Weights of a small image captioner.
Model: 7.79M parameters, 64-pixel images, encoder norm layernorm, encoder activation swiglu, encoder patch size [4, 4], encoder layers 12, encoder width 160, decoder width 256, decoder layers 6, decoder norm layernorm_no_bias, decoder activation gelu.
Training: muon at rate 0.0075, 6000 steps, batches of 64.
Data: trained on photos with spoken descriptions (Open Images, Localized Narratives), 101725 training examples.
Rows from block 2 of the image encoder, named by matrix and row number. Rows with one number belong to one neuron. Each number is 128 + 24 x the weight over its row's rms, rounded and kept within 0 to 255. All counts start at 0. Numbers have three digits each. After the name is the row's rms in percent of the matrix's.
# gate: MLP gate (encoder.blocks.2.mlp.gate.weight, 416x160), inputs 80-159
# fc1: MLP up (encoder.blocks.2.mlp.fc1.weight, 416x160), inputs 80-159
# fc2: MLP down (encoder.blocks.2.mlp.fc2.weight, 160x416, transposed), outputs 80-159
gate.214 085:112137121101078166138151130162134134147106127097132082136081130134139168117177132126126148126139152132155125123119116111136114114120129117086130100155120135108121115146165095141104116123181106122152139134097134149138150099138101176114135111
gate.215 126:169165137158137142125137094124128110113119146179127141087130147130098116103109142145087147065132164099108094108085093142122134128152154146114101131138151130133135117100171096091109135116145083127098119125156191097100131118179134151144141155
gate.216 103:114152120117160121168153133132133135123135116122126135127137125109141120121134106155160166085115128139132135137126104146160152119118100098124168166097138110117124123126145147126126099135136136054173095145155131079117170094105177123156142107
gate.217 051:160129135141135124113117186130136139116181096089099141148169141118130105115105111122127120173107100134156115112110137118126128111103140145117099138163137118146102126101177193110144130123122122130087129102117169143127123111144161137115158124
gate.218 112:105160080153137107148115139128154131177145122131126173143119156142142103139187167122140096143118083099141096127142094127107121150125176114107121141119191122076152105085136099121145091099139126126105112098115142139128123114148117143102125170
gate.219 142:107080094132129159190134095152130148119106115172167113111141135135138152134108106106100115122134132139141136127176149170099104129138133110074122135104139136185121127117085115127123133120129153130091120104165162105115103136150157150126122119
gate.220 106:104118090129102144131125109113112130151141127079152108104105145078130148153157126153115110135079118170192126133134157149142123134090100120163136185116124128134122099093118121159170122108126127111122169124137139118098109133102097100148135137
gate.221 096:135147114167163105099123129117112100105122104107169111114140114110121153145137155161168146109055088136124105125128137114139136125130112134122124124116137156115135111134128156116150110132150125129145127077106115134167131106098141163075130171
gate.222 028:173142108183118136109092124123143153100123144146115108113100119124128104136140112141115143150081170113120132117122130145119132114152131107100127123135147164116133115119121093148118106097129104167140106125143088157168113171157101155138117127
gate.223 141:127091111132118113133097129095115147161141115121085090132167146118163098156115116173065133109145134164131140147139139112134140151164124123119133136179160118127107174112120110136122128170119138106122128098106152129104105120207149156147139137
gate.224 046:126161110144120144125113145140099110173082152127135122100126146129155113113139124122158124185118151139152102101154111123131128144145159160140114115106089147110111165104170114132149114143157106181152090111138147114103171111109119098129085148
gate.225 119:101109106146128127121114069129178126100171132111132168132084121124116108074112150109136170114092113150106098112135161125139108097148163131115158121147099142134090133090153168116175144120111121126132152141104154138127085170121124129149109116
gate.226 059:150173097128126171106143089148122141175146139132127123132122081149096174113111136102140118103142157104091118170118110107146118149127100118109113091183101150105141154116139167133150154146076104100144124120114116140107111140118102121114120126
gate.227 129:145074136157112165134147122097117085137149146135072134120112135145101124138116136179130109119116132168114092150153159150106116135142120112158155108094122117146106124126118121076125138103162115109148090117139161156156091123160165126123149121
gate.228 114:108108142102105119133149139104137137094168148129123135096149136118139096101144140133128148150102113116133138153147080118111148134131108161197159140114138131144128099091168141135147135163090163120120110132123119101094136105135132112129120108
gate.229 034:103118106156122155112165133172104134109155123152127146118110110137116136136157111100102129156120078098128125155105124103132135152158123175088104127093132119123091104075130115122094169116160138150111145136133103124103131106141115129111158144
gate.230 063:140096122125101138150077122134148160123089124120148068140146153123139107117120138150142171136098075121131082094145145144203128140139126115124146146143091117088126159143114111123127145138142083123122113086105127129144129117100119111096156135
gate.231 068:121097125142178080185090132128092142150126111131123147086135137156133113105127122123107135142127110113149157148145163113135121076135104117142146110134134088101099099095133068118135141117153146084128126185108120138130109095113128111141151138
gate.232 062:178146154147114136155126108178124172165075142116095114117169136101130126179125140108115133173147123097145132138135182125094121149127111131110133137119103154112070112102129126114115094148132125095134130123164123162135124140134111166124090174
gate.233 113:157090072120132152113155093136114132146121141125137132114142121146136102124138079147119118100144125132165172138173127110117144139136142086153132133104145092173119117134134085110076117133153126140143081127107135146141105090125125144122119178
gate.234 150:126094134155130100122157106161136106138134128161110106123126124145166127100099157178129113116132091162140140133106129160137183168145132057121179139108127106130152134144149119102139136150076134082138157157142102136079119119149153125139136112
gate.235 086:148123115133143157167118138131108118119131094096109179143159131102122147112131150095158159122101142082101124148113142123122142110168109117164142106094139140180100102151109107146146145139122155151115146073152154149126102150135146114133103095
gate.236 118:106113124129124124150105105163136089128142149091093144138144145154114155061107124099145134122095067126130127125123132080142141133155156150144152099101125153120137149148105110106128149068118168154129100146092124160155113138149143161147131162
gate.237 066:121133128125158134129133138161106138191118151120060133083090146092149133154126148110123161119106103138105152150140141091114187083115098098145094121160164148127157127084100109116114127139114116133137159139175091165164136105127122118110119131
gate.238 092:118142129132143166138084109098177168131135141139124123121135098117115102130137117124135136108131133149146142135114125108142140154143143162124130133088150143104149140107085122133123123128115140056114168155082128139151135141161171162142138125
gate.239 058:097137109124144122114118113130106164117140149107128147145112119166142154165111124186104124152153102125111136145143131108132136118083136103124124128120098172114141114150112139149148120162103146097081150164141157203128185134146136108106173114
gate.240 038:151095104161132125122129155093113094158153097162117151158158125123138092119082132129107154142147084140157100171142085139069102146149135140110115117126113140118087137106137118149091123117131121077128144109124141120099160124082150152111130105
gate.241 047:107109101115143119098135171096147115147102144136120131117064123161163123129140142105152143129150152152134122143151161145114109095126108098149173125084095174144096137130137129128167144089138131170160163133133102092140151120135112096090155127
gate.242 139:160131129096104135121144148101149129126176139159103114149114141122065112102145123140160133131132074149123163122123125137153127147104090115114173160102204153113115146116134148069098116111138166071150162095123146124134097121112126098143154124
gate.243 088:148104139120141120179107167149137159126107150143110100146127111114127138158144088102118119147110103109143167121142089139169129114100114092132133137111109135104122156141128123139170148106120124202104095114165115130107161129078127118110134112
gate.244 091:103121135151155127109133100136121162081096149128117121130142173116134172135134158122192121092103150131134086157119144127148191146116136130127133142155080097122138126162156124162118108114137124130131152146157084145139151140128134159137149143
gate.245 133:139161127157132131154112129102150161111137100150125146163147147134140118113094132127081161132116140141103105166170142114134134094081123133157077164134143110106094125194147130165146134149114105179106077133105145113097157139109115095126118104
gate.246 113:084177153129160154097118115151117117166114142145136127158141169119155089149123106111144112128084127126125128100133122099106147134149139126114149154140126135133131167112105141155131113116121103083156139149155151134146101128157136107106087161
gate.247 141:141125152107151069117117100153110126170104051105115124111135146116198141128110156145126120110118115109096190129096154148153128148155199148174152136121171172145167134134119107120129125128106128147115119114132114142103175116106109093132141083
gate.248 030:204118104177092150147141127107104116118114131102136130137135121141159147123111167132123106115119130119159117130141179118107120120150114143094177124159119136121116106096176127137096126127157157108100115110125080139144123112107116123077144123
gate.249 123:137106113112178177117095124129096137124108155112101136165149124103134131141106157142158146141149105174118081090113154157126151125165121090164141134146162091171115136145136136122060087081142104103152113111109099111137140108115144125101135126
gate.250 072:109177111144146137131115160098136141166152120133129126114124146137116120107145162144126132094125170184148141178104074151166139107103121085144116138138135121140108132137184137130139127112108136108124165128122141125091143120104161127098119079
gate.251 048:109103136092136059143153074098108135116148134135106157126130105141135137157137149086120108111113108125132134175140096157107126151112144149147126148128170113137100108113126157123138181139114132140143120117115145169145146103106138135118182104
gate.252 134:147128136154140135148102120104117099124139095163147131135143111108159118101095090122150154106162130131124159088126138106106138161079137083140112142156133153109082171132118081149141144154145147160135111138151139093133146152110129093139127141
gate.253 125:133138106097125121124126087097072102087142161135149133128110140117142104130108105115133143167085145149117115091126108168145126134165129142107114135100124141138141136134068156081139139093146126175142116116147134136107180135130153152125131172
gate.254 054:117147192131116155118174125137144093119150109112141146141109115126140108142147132110151125184118110112130137167152073119152130096142146126107125154123147070141093090124117130158134154128112153067185155104117129112096132139168144100110164143
gate.255 030:115104135061154123136152121102115131117172113103101111123077132152149160124117172107153132148118121160094151122122124140107124121132118112170098122104193131115099097164121129128211136148136142149134143086117142133133127156083121115165113147
gate.256 114:127102112144108139115130120143085141108084124136126101121162142137119167142137149144118128138104103148152082113169104097160133113147138109153128105132145138174163146105090119028144129087172114146158122137121135143140128131102146156091137145
gate.257 050:113150157122127097138128078134134137164116130120116159132125112106080150113111137113135159133060113126142131137144143128124151163154132183104144085151108088080147167154139117138103141105118130136147124124102139143139169110129092130145122116
gate.258 041:139109108153111116137106082156142144097136122148145123109143096101096137136139123121087108105120126143137137094106176153132101134136143148123151144098120120110121120133140126149116157156155086152175047148134127116162172159122121089162111148
gate.259 053:152117161122121093174137145131148121126143138132124129121099171148120144136147169088110123148129132125092144117140095132107185123110137111095075094186117141142120125119120060138141138129114122130162176141173163139102136165141121174097114138
gate.260 144:134131128092141178172117140117121122145106108174126120178124097097145107120122100110141092124104079114142126147111074140127141152147116115112128116129182121163177105128122168135092122147157135117152127136155148157075129125157096106137077148
gate.261 100:163147122132115134111192106159132136106138147087143140139118155160146123124157134116141109162126140103110103180096187115136112113127115145122127136142119129108110096156107108109114142121125144125157085113052134137125128160172134123140142114
gate.262 098:117125174161161114125123129121150125154087107123145096169162193131140110114117138096127152100137112129125106115141089101132169131176144157119134154183095151130150158143148126108086086172119143126125132133193100120152106139145133137124094133
gate.263 098:144094128123134146153162149161141144108141115106152178128142136133151136112153084141124124144102089127100121125157184113138103092150119122146141145137147082090131102159121115104132121124182103145136144127125141173151126118126113167129134138
gate.264 028:126158144128168079107119135102147117075117148144107104116147115161085143061079172116084141124117146133126132128097151135099103172150119186155096132130159164113122152100120157160139123145133128131115166080079119157098109104123103090098131145
gate.265 120:126108064123140115135123106122111101174138078156102186107132146102103125148098097179101139150116124108117122171168147131135150125135113145120113125152115133098137098112106101173152142167150132138141135151133123089145148160123154155107158128
gate.266 054:148135086126154155103151140120122127152125139092114159100127134096143166137162143144133124175113060173150111143151166109130118101126131136126064102125130089133111135130110125118119128135139117061154147133156129106105087120141131163092149115
fc1.214 079:120101125131103085116121124156120118179152136139119120107118147129118146111130109143102154120172101132106100126111111130088146119126100125109161142146136148092091122131118138089131102151139120161154155161118114111071104155138159146152170186
fc1.215 137:093135105144102152148121118124137156117109108211140059097148143143106149136102137146154114144118100115147098076146137121147139148139155100104125075111155112135156147153146112145115112139121134121135157101138100125150124128123116120176117150
fc1.216 090:105128082167158127112156161143115125165137126139132148122109113120080121156128167131104133108103130116119126115129203145112082104121118166122101101110109163132120104116136144143115135109133150157109158141132108144110139138149123128141118164
fc1.217 062:076148129140120164161130111140117122086133141105151157138156152127136127142165201147169147124147124115165139134115083134133154151093152149128111115140133146052103162129156140130091169114162121168131133117133103150100097128118144114140115134
fc1.218 102:119100165106119143097153124144125126096110117130132084132107083117121146079063107113140140101165177117117138132113173109137101093128073149160145107142098145194106152153130159149101148165131122132176129160139104133143133130147117135124107096
fc1.219 136:105139132123112100130102130142117125147107145160154123097138168151083137115130138121111058157144123143132140123134113122145134135106126087081130135132144171119141130124125113157086108100127147101157132110126120139161143170111172101119133104
fc1.220 117:143098148112116103105133069163161115162107145138132107127078169127110125143136119119113151144118133119176120119155128137157122101166111129123143146065159128114143124122154132151168130099122087083107140139103142128121148148125097146100127134
fc1.221 094:117136109212129127137130140125136094114165106138125135116116111148138108095139112153156122137113149122109113117129106102147096117143154113099083095112129152159125128091120142134111129138098158138112149140128109088111095067135106112126143151
fc1.222 030:165086126119157121132129113124138126145167103137121114130168152148102119127141110094116128144139123133107121168111139164134143109114130131119153090117179141080152101150185116131120146153139150142148180124130103137099135078111111116129111137
fc1.223 127:128148118089137126120149093151144132163125105099118142137145134121065117167149129123179109126132128108093091153121108119136098114130155156124143137100114148113131153123118129069153117122172103143100155138119118137116149084126103137165118137
fc1.224 046:118162104127111131139157102136161144096134127132151157132119112115100179180123098118152108107187128140151134173111089114088128109124126112106170124099127147132121084158153127180125167165141137134109138124078087172137176108146104088172109146
fc1.225 119:136124105119116106133128152121153081157106126113103157167174150111165130146139124137106088125150091134116127120132105131115126120116114145129101101143136124131140086128107119164124153106112144116095137155163155135148080073097196116164128169
fc1.226 063:155127076134125154123126122085126152158116183150113136073200117135107154170117149135138139111156129105140138115147153119128170094127083166094135120151154118117127158109173121095161147124121121157127060083122137122143092148143150124119134110
fc1.227 123:135121109164151102139090097149093133134109137122130171148154132116219132102151112121115144105087148098152120110127121128131145134158132138178108174163098134092121123163101127123118098167129142098114151119128138160098123138105120090139117124
fc1.228 108:129084166128132098134117126105139118096168102130129131126124127131093052137183151124135152140148082113151140118101096143123118122127126120173144152102102146147191087106081134104117115190134189123115118086138140126098121085132150147098104110
fc1.229 037:140146079150128132123149163121136117128148082083135106108115146149135136097100125095127076165138140136140124149162137115128115155153133090110138155161128133158136118129127074183110166122121128103124125111115131151121082102102133149108146133
fc1.230 058:148118075108105122171101119104161105118161129122114141118157131109143115154144108097100099157107146105153098106166184126109115167186124149160127159143148127110135143136140150111113115106094112134126146097173166115134142082131122144107111137
fc1.231 062:130123104109136154141092140147137132137111141096110107157122122159125086103142100120156164134069130120129139103124132134176075155094145135125157141104119140153133173101086108115124112139129122083112155127098123186157125125158133173118121182
fc1.232 057:105136096104118131118137137145116090151109090146106107096182100177169180103084132124126135121136178136124166118097114146101163150158124131119157149111094139134141159143155121133125110133110128131132162111129148101145136091165153130163109113
fc1.233 124:120139126126105183109132156114056142127117123152130109109122132121132169110165130146159141150148140130084167127171091131140155145135140145137119124134175109122113113143105120131176095153126109112153102131143142094126093115130095096137132119
fc1.234 144:120142082112128142140128127100081137152125077106124153140168128134104151101086142122119133121108135134103139106121118126141099122093125151171126111105133143159144123139088131094128081089111118152108158158135142166170149153091101141145125168
fc1.235 077:136119105137145152125160140145089090117109117110116148123176148150135126105147094110140111103116138121112110108111129149150121080158141116175096099112105135136125083179104107126136120126089158180110095104118168091141106132129156151144148125
fc1.236 131:132125136097122144089157145141108151102138070132131137121171117146122182100107090165150125136157130119132107118121172138130141124054160142137133094152090133113147143130110090105126111114133107064126105124125112111126163125123140150119150190
fc1.237 077:122205104127149122095136133095098159118090125123116122143111146121096141122090142130135144163156197182166115090147122139124127111114133138147139124118163110112128141140105101111127134129170152104132115131096104119140117138125124115152127191
fc1.238 094:149141162143180105126165126138127139127120108194086138094120116167129089193119122098127122123118150129140153107150125167136170138129166149088116117134125087143077135098133110113163121136130117118153119129137141172104082115129158081136148135
fc1.239 057:093117132104136073103137133110134116153153179155133108114150111149130126153119151137136102192118101176124150108149113123144078178109101142154111131134146117106151121119160134107089132124136126084140127085132091075101129126117142129124140129
fc1.240 038:137115109131092144150119086144139127123112133112137138126094151154134146158118117153085102163110143173099109137115147082135138146102129097126185157119132103087149115137113077128151161118174130181118178153107137143144119123151103122098120112
fc1.241 046:144170134121174115165135122147130101160160100118078102120134119099116140111138097114134086126101150136126164147099132114129104120118106127098173138135123143179114129150106098148158104114087146146095127162097126103129125126129110112091155118
fc1.242 131:143137093110117088137154134151136115140125100113185146082140125139100128101135101075072139143127111084168133126165133157112076102158117162137118139154122080164151147143128119140102123112107161186104110156150119124079078126129145154108098104
fc1.243 100:138113142185101140134154178166122124117137156111089102162123129131157121168176108108114121152150098073134151110144137124140123098099080109139098136111123124100105137137133104137155120148106123143113113125138108132165137136104152123154161107
fc1.244 084:084117112137133134121122085129128159094118124099141118129152156117130131145093161106151085128127175109114154134130128111175106142098151144129120122179129086086126136125155120126126105121161151120130190099165095142098136148144090116153155143
fc1.245 127:183118157116107109105108158127150130133167090158124131138112162137085146171139142149144107121137133153128116142075131110095095093123095133119192135082142093166117112147132140131143154107136129131122155131126150114083133137097149116122111122
fc1.246 111:131139131165149111148101097122146133134128149143108125097113169142124140097169130133137154135123065142160102126131121149121135158146130146126111170084162133119085132128091142132125127137144104146091096147095128097113133131098119087139105093
fc1.247 131:150147147083120149148140080103163084138147151118130134125129134148153139137146106153121099128097161095148092117144136123176180118113090138077080150117136168151131105144119141131128144187097165134151098116131123083101133151174103091141140133
fc1.248 029:114090158176135157134119150113108148179151117129141097119144081156140109149142137100129170128106097139154147158122105124114139087077143094125106115121105151163163136158089132141110097142151143170166141092112149140083139127155115140162105144
fc1.249 120:102131112112071124100192141111146144141176094146138100167101111140117110104098098124117135096154130088126120156092113136117118112143128129128175117115122126104086152097190199122143102122134151125100143141134150177130090140149154119142145123
fc1.250 071:136123127099123110123145094147122120115098110167121167171159074141135142129125077116177160137126106119115141078141155138115139143127118144123151124120165141103148120110123138161124129143168090119152095151103139165124127142109109160133113227
fc1.251 054:108083118098139130093136081109106161148151140117103159135112123174105145146143131095147109104121139147098146176118079143106140111178115144132110151118152144131133111080094115107108150138104132100148106141110172146159149122082097122111153119
fc1.252 143:151123148113125160121148085118148118132116095123131165139108105142112098136150156128103140139148147125090119129117135110142097135139130116141110152128117116154156147145139105122098125135157125178095130176122110105132188069160133140138143129
fc1.253 123:158130187197130131146144162120153112145122116125109133127153111162151122087170129154129168112139130086130167144118139142103145091123152156139139136142129089103103147120181087116104107094117117089156102141089158126123105147138130102141141133
fc1.254 057:143110158098163133112141084099146085114114096146125168163109107113152128153151131138127151135097119143113113152151150136127157095153149164130142123141103144183120134094119088165148182127153084127150092128079123141126099152167119098157134113
fc1.255 031:143137138130136127162161148131092105111141095093141122098104098145141112153143159105123114148113104127145119112126155144127141141089108174167066107110092146145100118148152142106133132156124147130120127119134131104120136144119149099132112088
fc1.256 114:115104108106108186113151133180087195138091174137113129150134094133109148129140137103109097081100120161164124133128112129163159119151125099141153095124139128173133109108117139100133151127162127136173127165144156167135100131092117182134115119
fc1.257 050:089124164139070131133106088108132091165149114131112123102145099086134117117149133116156140128119111149154136145129148122154121199128081137116146118115065075110161136154120107158101163091119135154170146113110143181132130103136111098099156113
fc1.258 042:108162122135101118136129155110125135097147162129090121143121174177089155123119122123110144145112152165114109108140155141133150167101156144130119109153133124126120115102086145136113084115092105138123142126155140091140129112102163163095154132
fc1.259 056:125122111127175103148145139119110143165118132150160158146074106126146103119128134158148099126132172111134134141115132166100180134095159137100148143113140147143109148161107116112141131124110148121119116148143090140143189135119117133097111146
fc1.260 142:075125133094098120124135145137150110130138139176159162167132127155108132185151141104180102141151135125139129127132135172158109123159123135124104101160119122142114113114127122114113108107096144101141142123129093136121149154181145127105099087
fc1.261 100:140113131133180116184155151144176109087124091071129135133113133143142132104179148144145085146114114108115139127114142132137117141127123099127099135147124129097116107145103130089123170153087147131114144138095113109129125134140151132153099145
fc1.262 094:131118096176096120147102131087141148132130133106185096132162154148137138117137083149142106092130108076108137103132095105146138127141096112139133154139134138132168125132159122158132098159142124128150162159151169121117167146143134142170088106
fc1.263 103:137123102143155116077172181182140126082115151071105161107136145117129136137127108109139136140167084160146085122155150115128122086136155139152148121153131120139141088148116118154129098108131091141147142091123153171125132125138105138103169139
fc1.264 027:081137103161109119104119133097090128112104129123143178160108144112124135094106100106112125132105116149085084127130133112146173106187087128136146097136122116110147151102124168116114130102137101103130166103129152137123144056163094073125116180
fc1.265 116:126156138139139117104139090148105120177151110109143120116096119130137143128099087154122113154125140127135169112109124121134207148127160132122129187136130102160128116141131131136132148143123117083100150074163119121116153153102115126135116130
fc1.266 057:153091114143153094122152153122099110158168127117126176133146145176147109123134118109106131139149112063143150103146154118132144155135092145135161112128122085127127133139145118160148082173134127125166167089115132163094064110106152100086112111
fc2.214 079:144184126131112141146099105101108120157129094136105151157121141122106145137163152132192157077140103165153131156125164135134134108105114158144122123122114125107095146150109101120143110109115138113134093125124145141146173053112124139129114134
fc2.215 132:187161106137127101084121120148163142123158113156143119182135126103150153119143123105137114126129150119139172150131108121109144123136176165133118112123108122116130173150170094123126150111112096122161141134178142150151128138123108145149126147
fc2.216 087:163126130149095141137083094089109091048146105138105112149103126127130140131147135143106147123120109161111092116124125140166165122096135135136139104122129124126122135098153114163149076116119087128119085119155133159151128101107067123140171156
fc2.217 055:110103116173140097131188129128105142145132081150131152152157158143094145147143096134160090135125129120110102133110154126131139113157125173137121081103142132112151088084098132086122080147115133121148136171136155125132122125172147107128113101
fc2.218 126:149109151127149102157109108208117159120131086124144127166158122096125101130107120134098142129148122122052141092139107098138125176128163153144125147103161145146101114150125165154093115103053116144123100110133140100109152156124160134126130140
fc2.219 150:099121112201130125117147112143138118159119128141150084117143133137130123140143140142119124099171121135132165134105115095142115155147083130094133070138156076125101154147147129136175179173167122171088134085131115123097173181122119130143126133
fc2.220 114:113096111149142112122129183150160116128138107169083099134113145122124178098173142148144170129146149102158133104126094131127141197144140134155144165115146112115138134128102125146140098109147191108163117120098131148129099110131108163113109148
fc2.221 095:112115143131127126133117174173116122090145146135127078140116135056092090145157180122126146109093126116130111134112135155106101123156160134127159134153130137088121132092117125190096101171126122123109111108139134095130087099141152094138129111
fc2.222 023:148137100157120116117132152118111095118130159143085159189104092162129167105143193106132091124118114118153113139110136134111135123093150161121139120141123112128159099125132158125136131129133095089094088110105150159132147120154078110133153162
fc2.223 119:141109114201102134130155153109064121144138133156124160143104103110146140141124143156131194138106138184153107120119154174085124130125134095139144119136144127126142158140116118155165127132159113125093151139147134116106116135102149136184112100
fc2.224 043:126148136156122111108112138139126125122091118170158103206180126170120116139097104085134102122125095153138116140099109107113147172122111156136116110104123132172124140102159125108130082131115143139133130119068118119169100134154187116122088095
fc2.225 113:175108109117179125134152106106147135129137144102160140123134126084128125118125135163127073083170100091087103116168126160145131159139119061137124113134108135147110134157087103145153103147117128107128162130104181138135184109083156111139108118
fc2.226 057:080139130126133105171116113115120101151105138104158120149152157136153125079150102118083142117122102090103118155122126069132121131125110082148138203117144109109126145154107139117102112086120138107126133116099132133153147151122125121135136154
fc2.227 136:185156138131127123103106165124136168170114125127101094154179097147115111152124148157140157115147121120098135126134163170134115116154165147075156126108129141127117089133101186117104129111124136112146123130119104086099115150117136131124119144
fc2.228 108:137167098112108125117154108166075109116143153126142158153145134146149117148092165109137119112085108116162113114143160130101147103120085093119185108114116099122130145139193124135123109131167132108156114161129105132120125111139145085079112123
fc2.229 028:134140143207128138133167124147140145167124133143195079139126128104081097131171124131127093151120127112131100106153079112138130103115171108146167110103120185127150117139148107111068112058150146126130117146125132126151128178111120145127104143
fc2.230 056:114142113097135126107118115128161146143153144104124111128123113115106117141131142115108159136128080104114151094114151172100137083123131101131085098110135117156151112102148160129134142123166166140129108130132109127121120119122060185123186134
fc2.231 068:149119114155164121116164121112153128124152146149109147112127181108122143115141109121119131088083113140131131137105144179116064110110142132110167094105110094132105163152113133155128141142134136143119074128092158100119158111126087123135098093
fc2.232 056:164122103149115109148102141127079125161149161147077097145120125081122119149135061156143144102159150175141120121159160165094132134122153138136129129150115087136131141140119130133102121132102114128135133145156154120138154099123134104166118138
fc2.233 116:117164119145078160141130087141118108122131139127093123103166114148150134144068114163136157100117118139135136134120116124142107134119131119132126124159133122114141127123112184110138121132092137147097095108129130118126131115111103144137170105
fc2.234 138:103174107145134102150096142152135123121147127142119149129102141124131144128077128157134147146132137129147113104134141112142159157115111137120124154141103159129139160119120105158088100152172149124128128122189138130133103114093147116136183143
fc2.235 096:114113106136145111097143116138153157124083144133146096105181120178114121128058128113115157176120137134111134126102192123121175089149144156163150155141112134117167122139132127146145107121141115136121129166109180123133134136148115125084191156
fc2.236 123:129125137132119110147118156134120118138122131103083126144139134165108159161135150112133064135118119100128170112163131089139116100193133132159142115184115095179170156127078101098101137072110126154071136143136113084068139127121154147128097151
fc2.237 067:143144120150138125181112148102130113127128083156163083119134134105145141159103165164126101134148112198098107076094136129087128117112125106114131144145132137119073126097152165120131131092102132148104142169113127092088161122129123175149146167
fc2.238 090:130129109151132129115136169186121098133107140126114147119073121103093157110125133098123111130134137121106125164114126168096110147140173115093140178118143153104097121148093077141149171093134135088129138140163142103107140112142104125106169118
fc2.239 056:109188167138059106135120119196130127088097122153080101134176112174125116166078120104103123127108107114108160089116147116142134114129097098148132107114137116111097112134173109119106113113082159133170141115119133122127128111129121082144118140
fc2.240 032:138139116125142160114144128100111118152113171121119097135112122102110101109122081106141105104085088103128121105159127107128151101122171118164117150153144102152139127158054121104106137117092121084101113118147095107107189113109152090121097130
fc2.241 042:101141123102138134097153144181128135084108121161053094115095098094133108127148124128143096177119161129122086135149185099149116161164138137153144121107147113140139077126090124113110104114130136150103134118138145105133126142121121146104109129
fc2.242 128:138144137171128138118183123110136110081115160092123101155137131134149138142141112072117135113164122147147135100088116155161124125121154121050103164151129157094118121163136122159151126068153136133108124088169117122127169122158129113116121161
fc2.243 100:105164080107095122129110110100126087151104068119136148095127142129165118114152118143137148095102154155173110093101102127141178133150105136098161144115119127121120129139172127129142158134161111131152161110107124158144113091121104152117105145
fc2.244 084:129102151126137111136117159156145113131151133125109137123123158076070114132175173114101106113128153146156108179115070106118142142128144151103132144157107131090145129095164135125158099153144164130141129128099085113062112095136143105155158130
fc2.245 146:145135090105141136149097154158120103125161131073130116103077149103119131156161096115127126142122130103104166170149121122148119105119137077121101128114141111135166121120119118101103143087161124179075130134108133128139122111135104160167098079
fc2.246 116:149167098106130129151135153121168108136081143091139110156162100165139120150115135104084106112124143106103107169138126160125119100123142119115094139134107141135115128104188125137088070152149112152144117136110120106133135161125113141101084154
fc2.247 143:149132138147115112127110153127100151125131110106099114068154141120156121103133166101144137105085123155182116126157139113116137136134165140127143104112125130139079165144137156167116136109114131129090134158113138116093178100095103085126153122
fc2.248 024:167115077165143113130161109129135163125124114124143100136095176116132114177126148142128108121104126141123161101131131104149126141133148133127118118100129107072069107125140144125118099108173131087090144098130113092126115137137184099115142092
fc2.249 122:105142097139131137158117118116145117162135161169157128107151102098133151085109151127125141141130105133110102080121082075086134118173145095126146125111130125170114117102109122158088153098172150135128153139178132125118133166184107113136093128
fc2.250 067:133148154096128155154114147159103153112147131141120160138120152130151116131163110106101103103132150150118105135182126103138162081146116088164137128106167121118166127138101125133097114142128098151173149170111122090127182116152160146110142143
fc2.251 048:120089145129101130106113145137128105148138084081136133131134124118145151090143169104131139099123192138111103084131126156143103142131113138165121115092087092121140153109151145171150121104118169131133127129147129153123089091150161130126126100
fc2.252 126:126118093165138140164140152121117115108133138128145142160163113141117109155154083121151124141108131108169139131148180097157104117103138131145092092106120149161140168165116125169113130164120121135112113095085145152133148149134133176121154109
fc2.253 129:157106120082154111138145146157102134158137159135125118172112134110174144123135137124092129118120140176131155104118107169109118139123140133093120189142097118108106088126160136122157116134182114182134138098102115161104136120144136130113151120
fc2.254 050:140100137102122128132102112089131116133145170108154102148096103112134170155093105120128163160126161112138113149123142109093137149151149103115126133133172149143079147158132151080128146123121103123135143175116148179114156139149091175130163144
fc2.255 026:160157147146139122101113107158098150137155135107121118152157093156121107091130154111121117174100132125164155075133152110114124136115149152125137153126106153102147117138140133135100142128117140112120092108080109069102180151138100127081170126
fc2.256 115:122127141145124113107124086123123105137125152104114122160158164086096124132132132138163141140122095092146157099144136123088172131131081117108190156144128117114136144139124154186110143121146140135121159110142116112139139168149151077125091136
fc2.257 049:116120154120162140130107147126136134129080098114185099164078121127106115173179151124140130188089145140146111103086149154143110113102127143148132141166141108130159138118113095168157113128059122156168170143123129131105163083115083149117096124
fc2.258 035:156154115120113108120103103127163149106140166127097148118119137134131112129113105153146173084111061133114140140151108104110157104141120103133101115078113101160208108172150159143127155164127164117155095078150143129138167144111175176098140110
fc2.259 051:119161103131116120138090114110135118135150162131085121137147173159166179159141099142115120116132130161102094107130097116081059147112104135163106157109156094156067132142138119101142120120120105127106134111142144141159136128131138143122086124
fc2.260 132:140083120157085114150109160090110130129139153162093183144053111135136102106135163073100139135151136121121153119095145109064130114098103122168149096150138146098128155149085124133134125142158138125115105110122147133132093135127116157152132129
fc2.261 095:094087137098173130093133116142133126132133177133117124155087108130157151143115103180119129156070121119091141175120077132131143103179121137102114125144111135172126143128121111140131134098101136108154111145142165125148121097143138153157067106
fc2.262 090:121159116130151134143199149118153123132099106120141125145144130149102113114147124138080084115112122104150118117153132085099171140112118103069127112096136152151148145177103113133164131117123150113128158130139130099135154095105137167107157143
fc2.263 090:102094118099168117152156109141140141122144124109152131124098133069170085138169146130110134160093111138144150149130099085122109100142094102127120136128091073111156150104143177108110132079123127123067108163133135163121119140181156096115103121
fc2.264 025:119109111115113129119090165099159130085101145064095092124092135124146169154149135103180143101138123147156136114123190105165133136168206160122161134133141120083116114107173102164126134145165125167125153124103115112152103112131126115117172119
fc2.265 104:114088145149109134144159134149146126140130120149198115164109130141126139129135142123144068129110154147168133154158136138125125135127133151128103117148096121156117140153148111074090111118149166125098101161086114110139159181113126132148116124
fc2.266 061:146134097130100095091136142120111108123164115174169160126104125088104138183133108137108090122119098131118148110146160131170136118126122153132159107108142074161094134131102180157139123105137108103146103141131129109169138130152115117137120150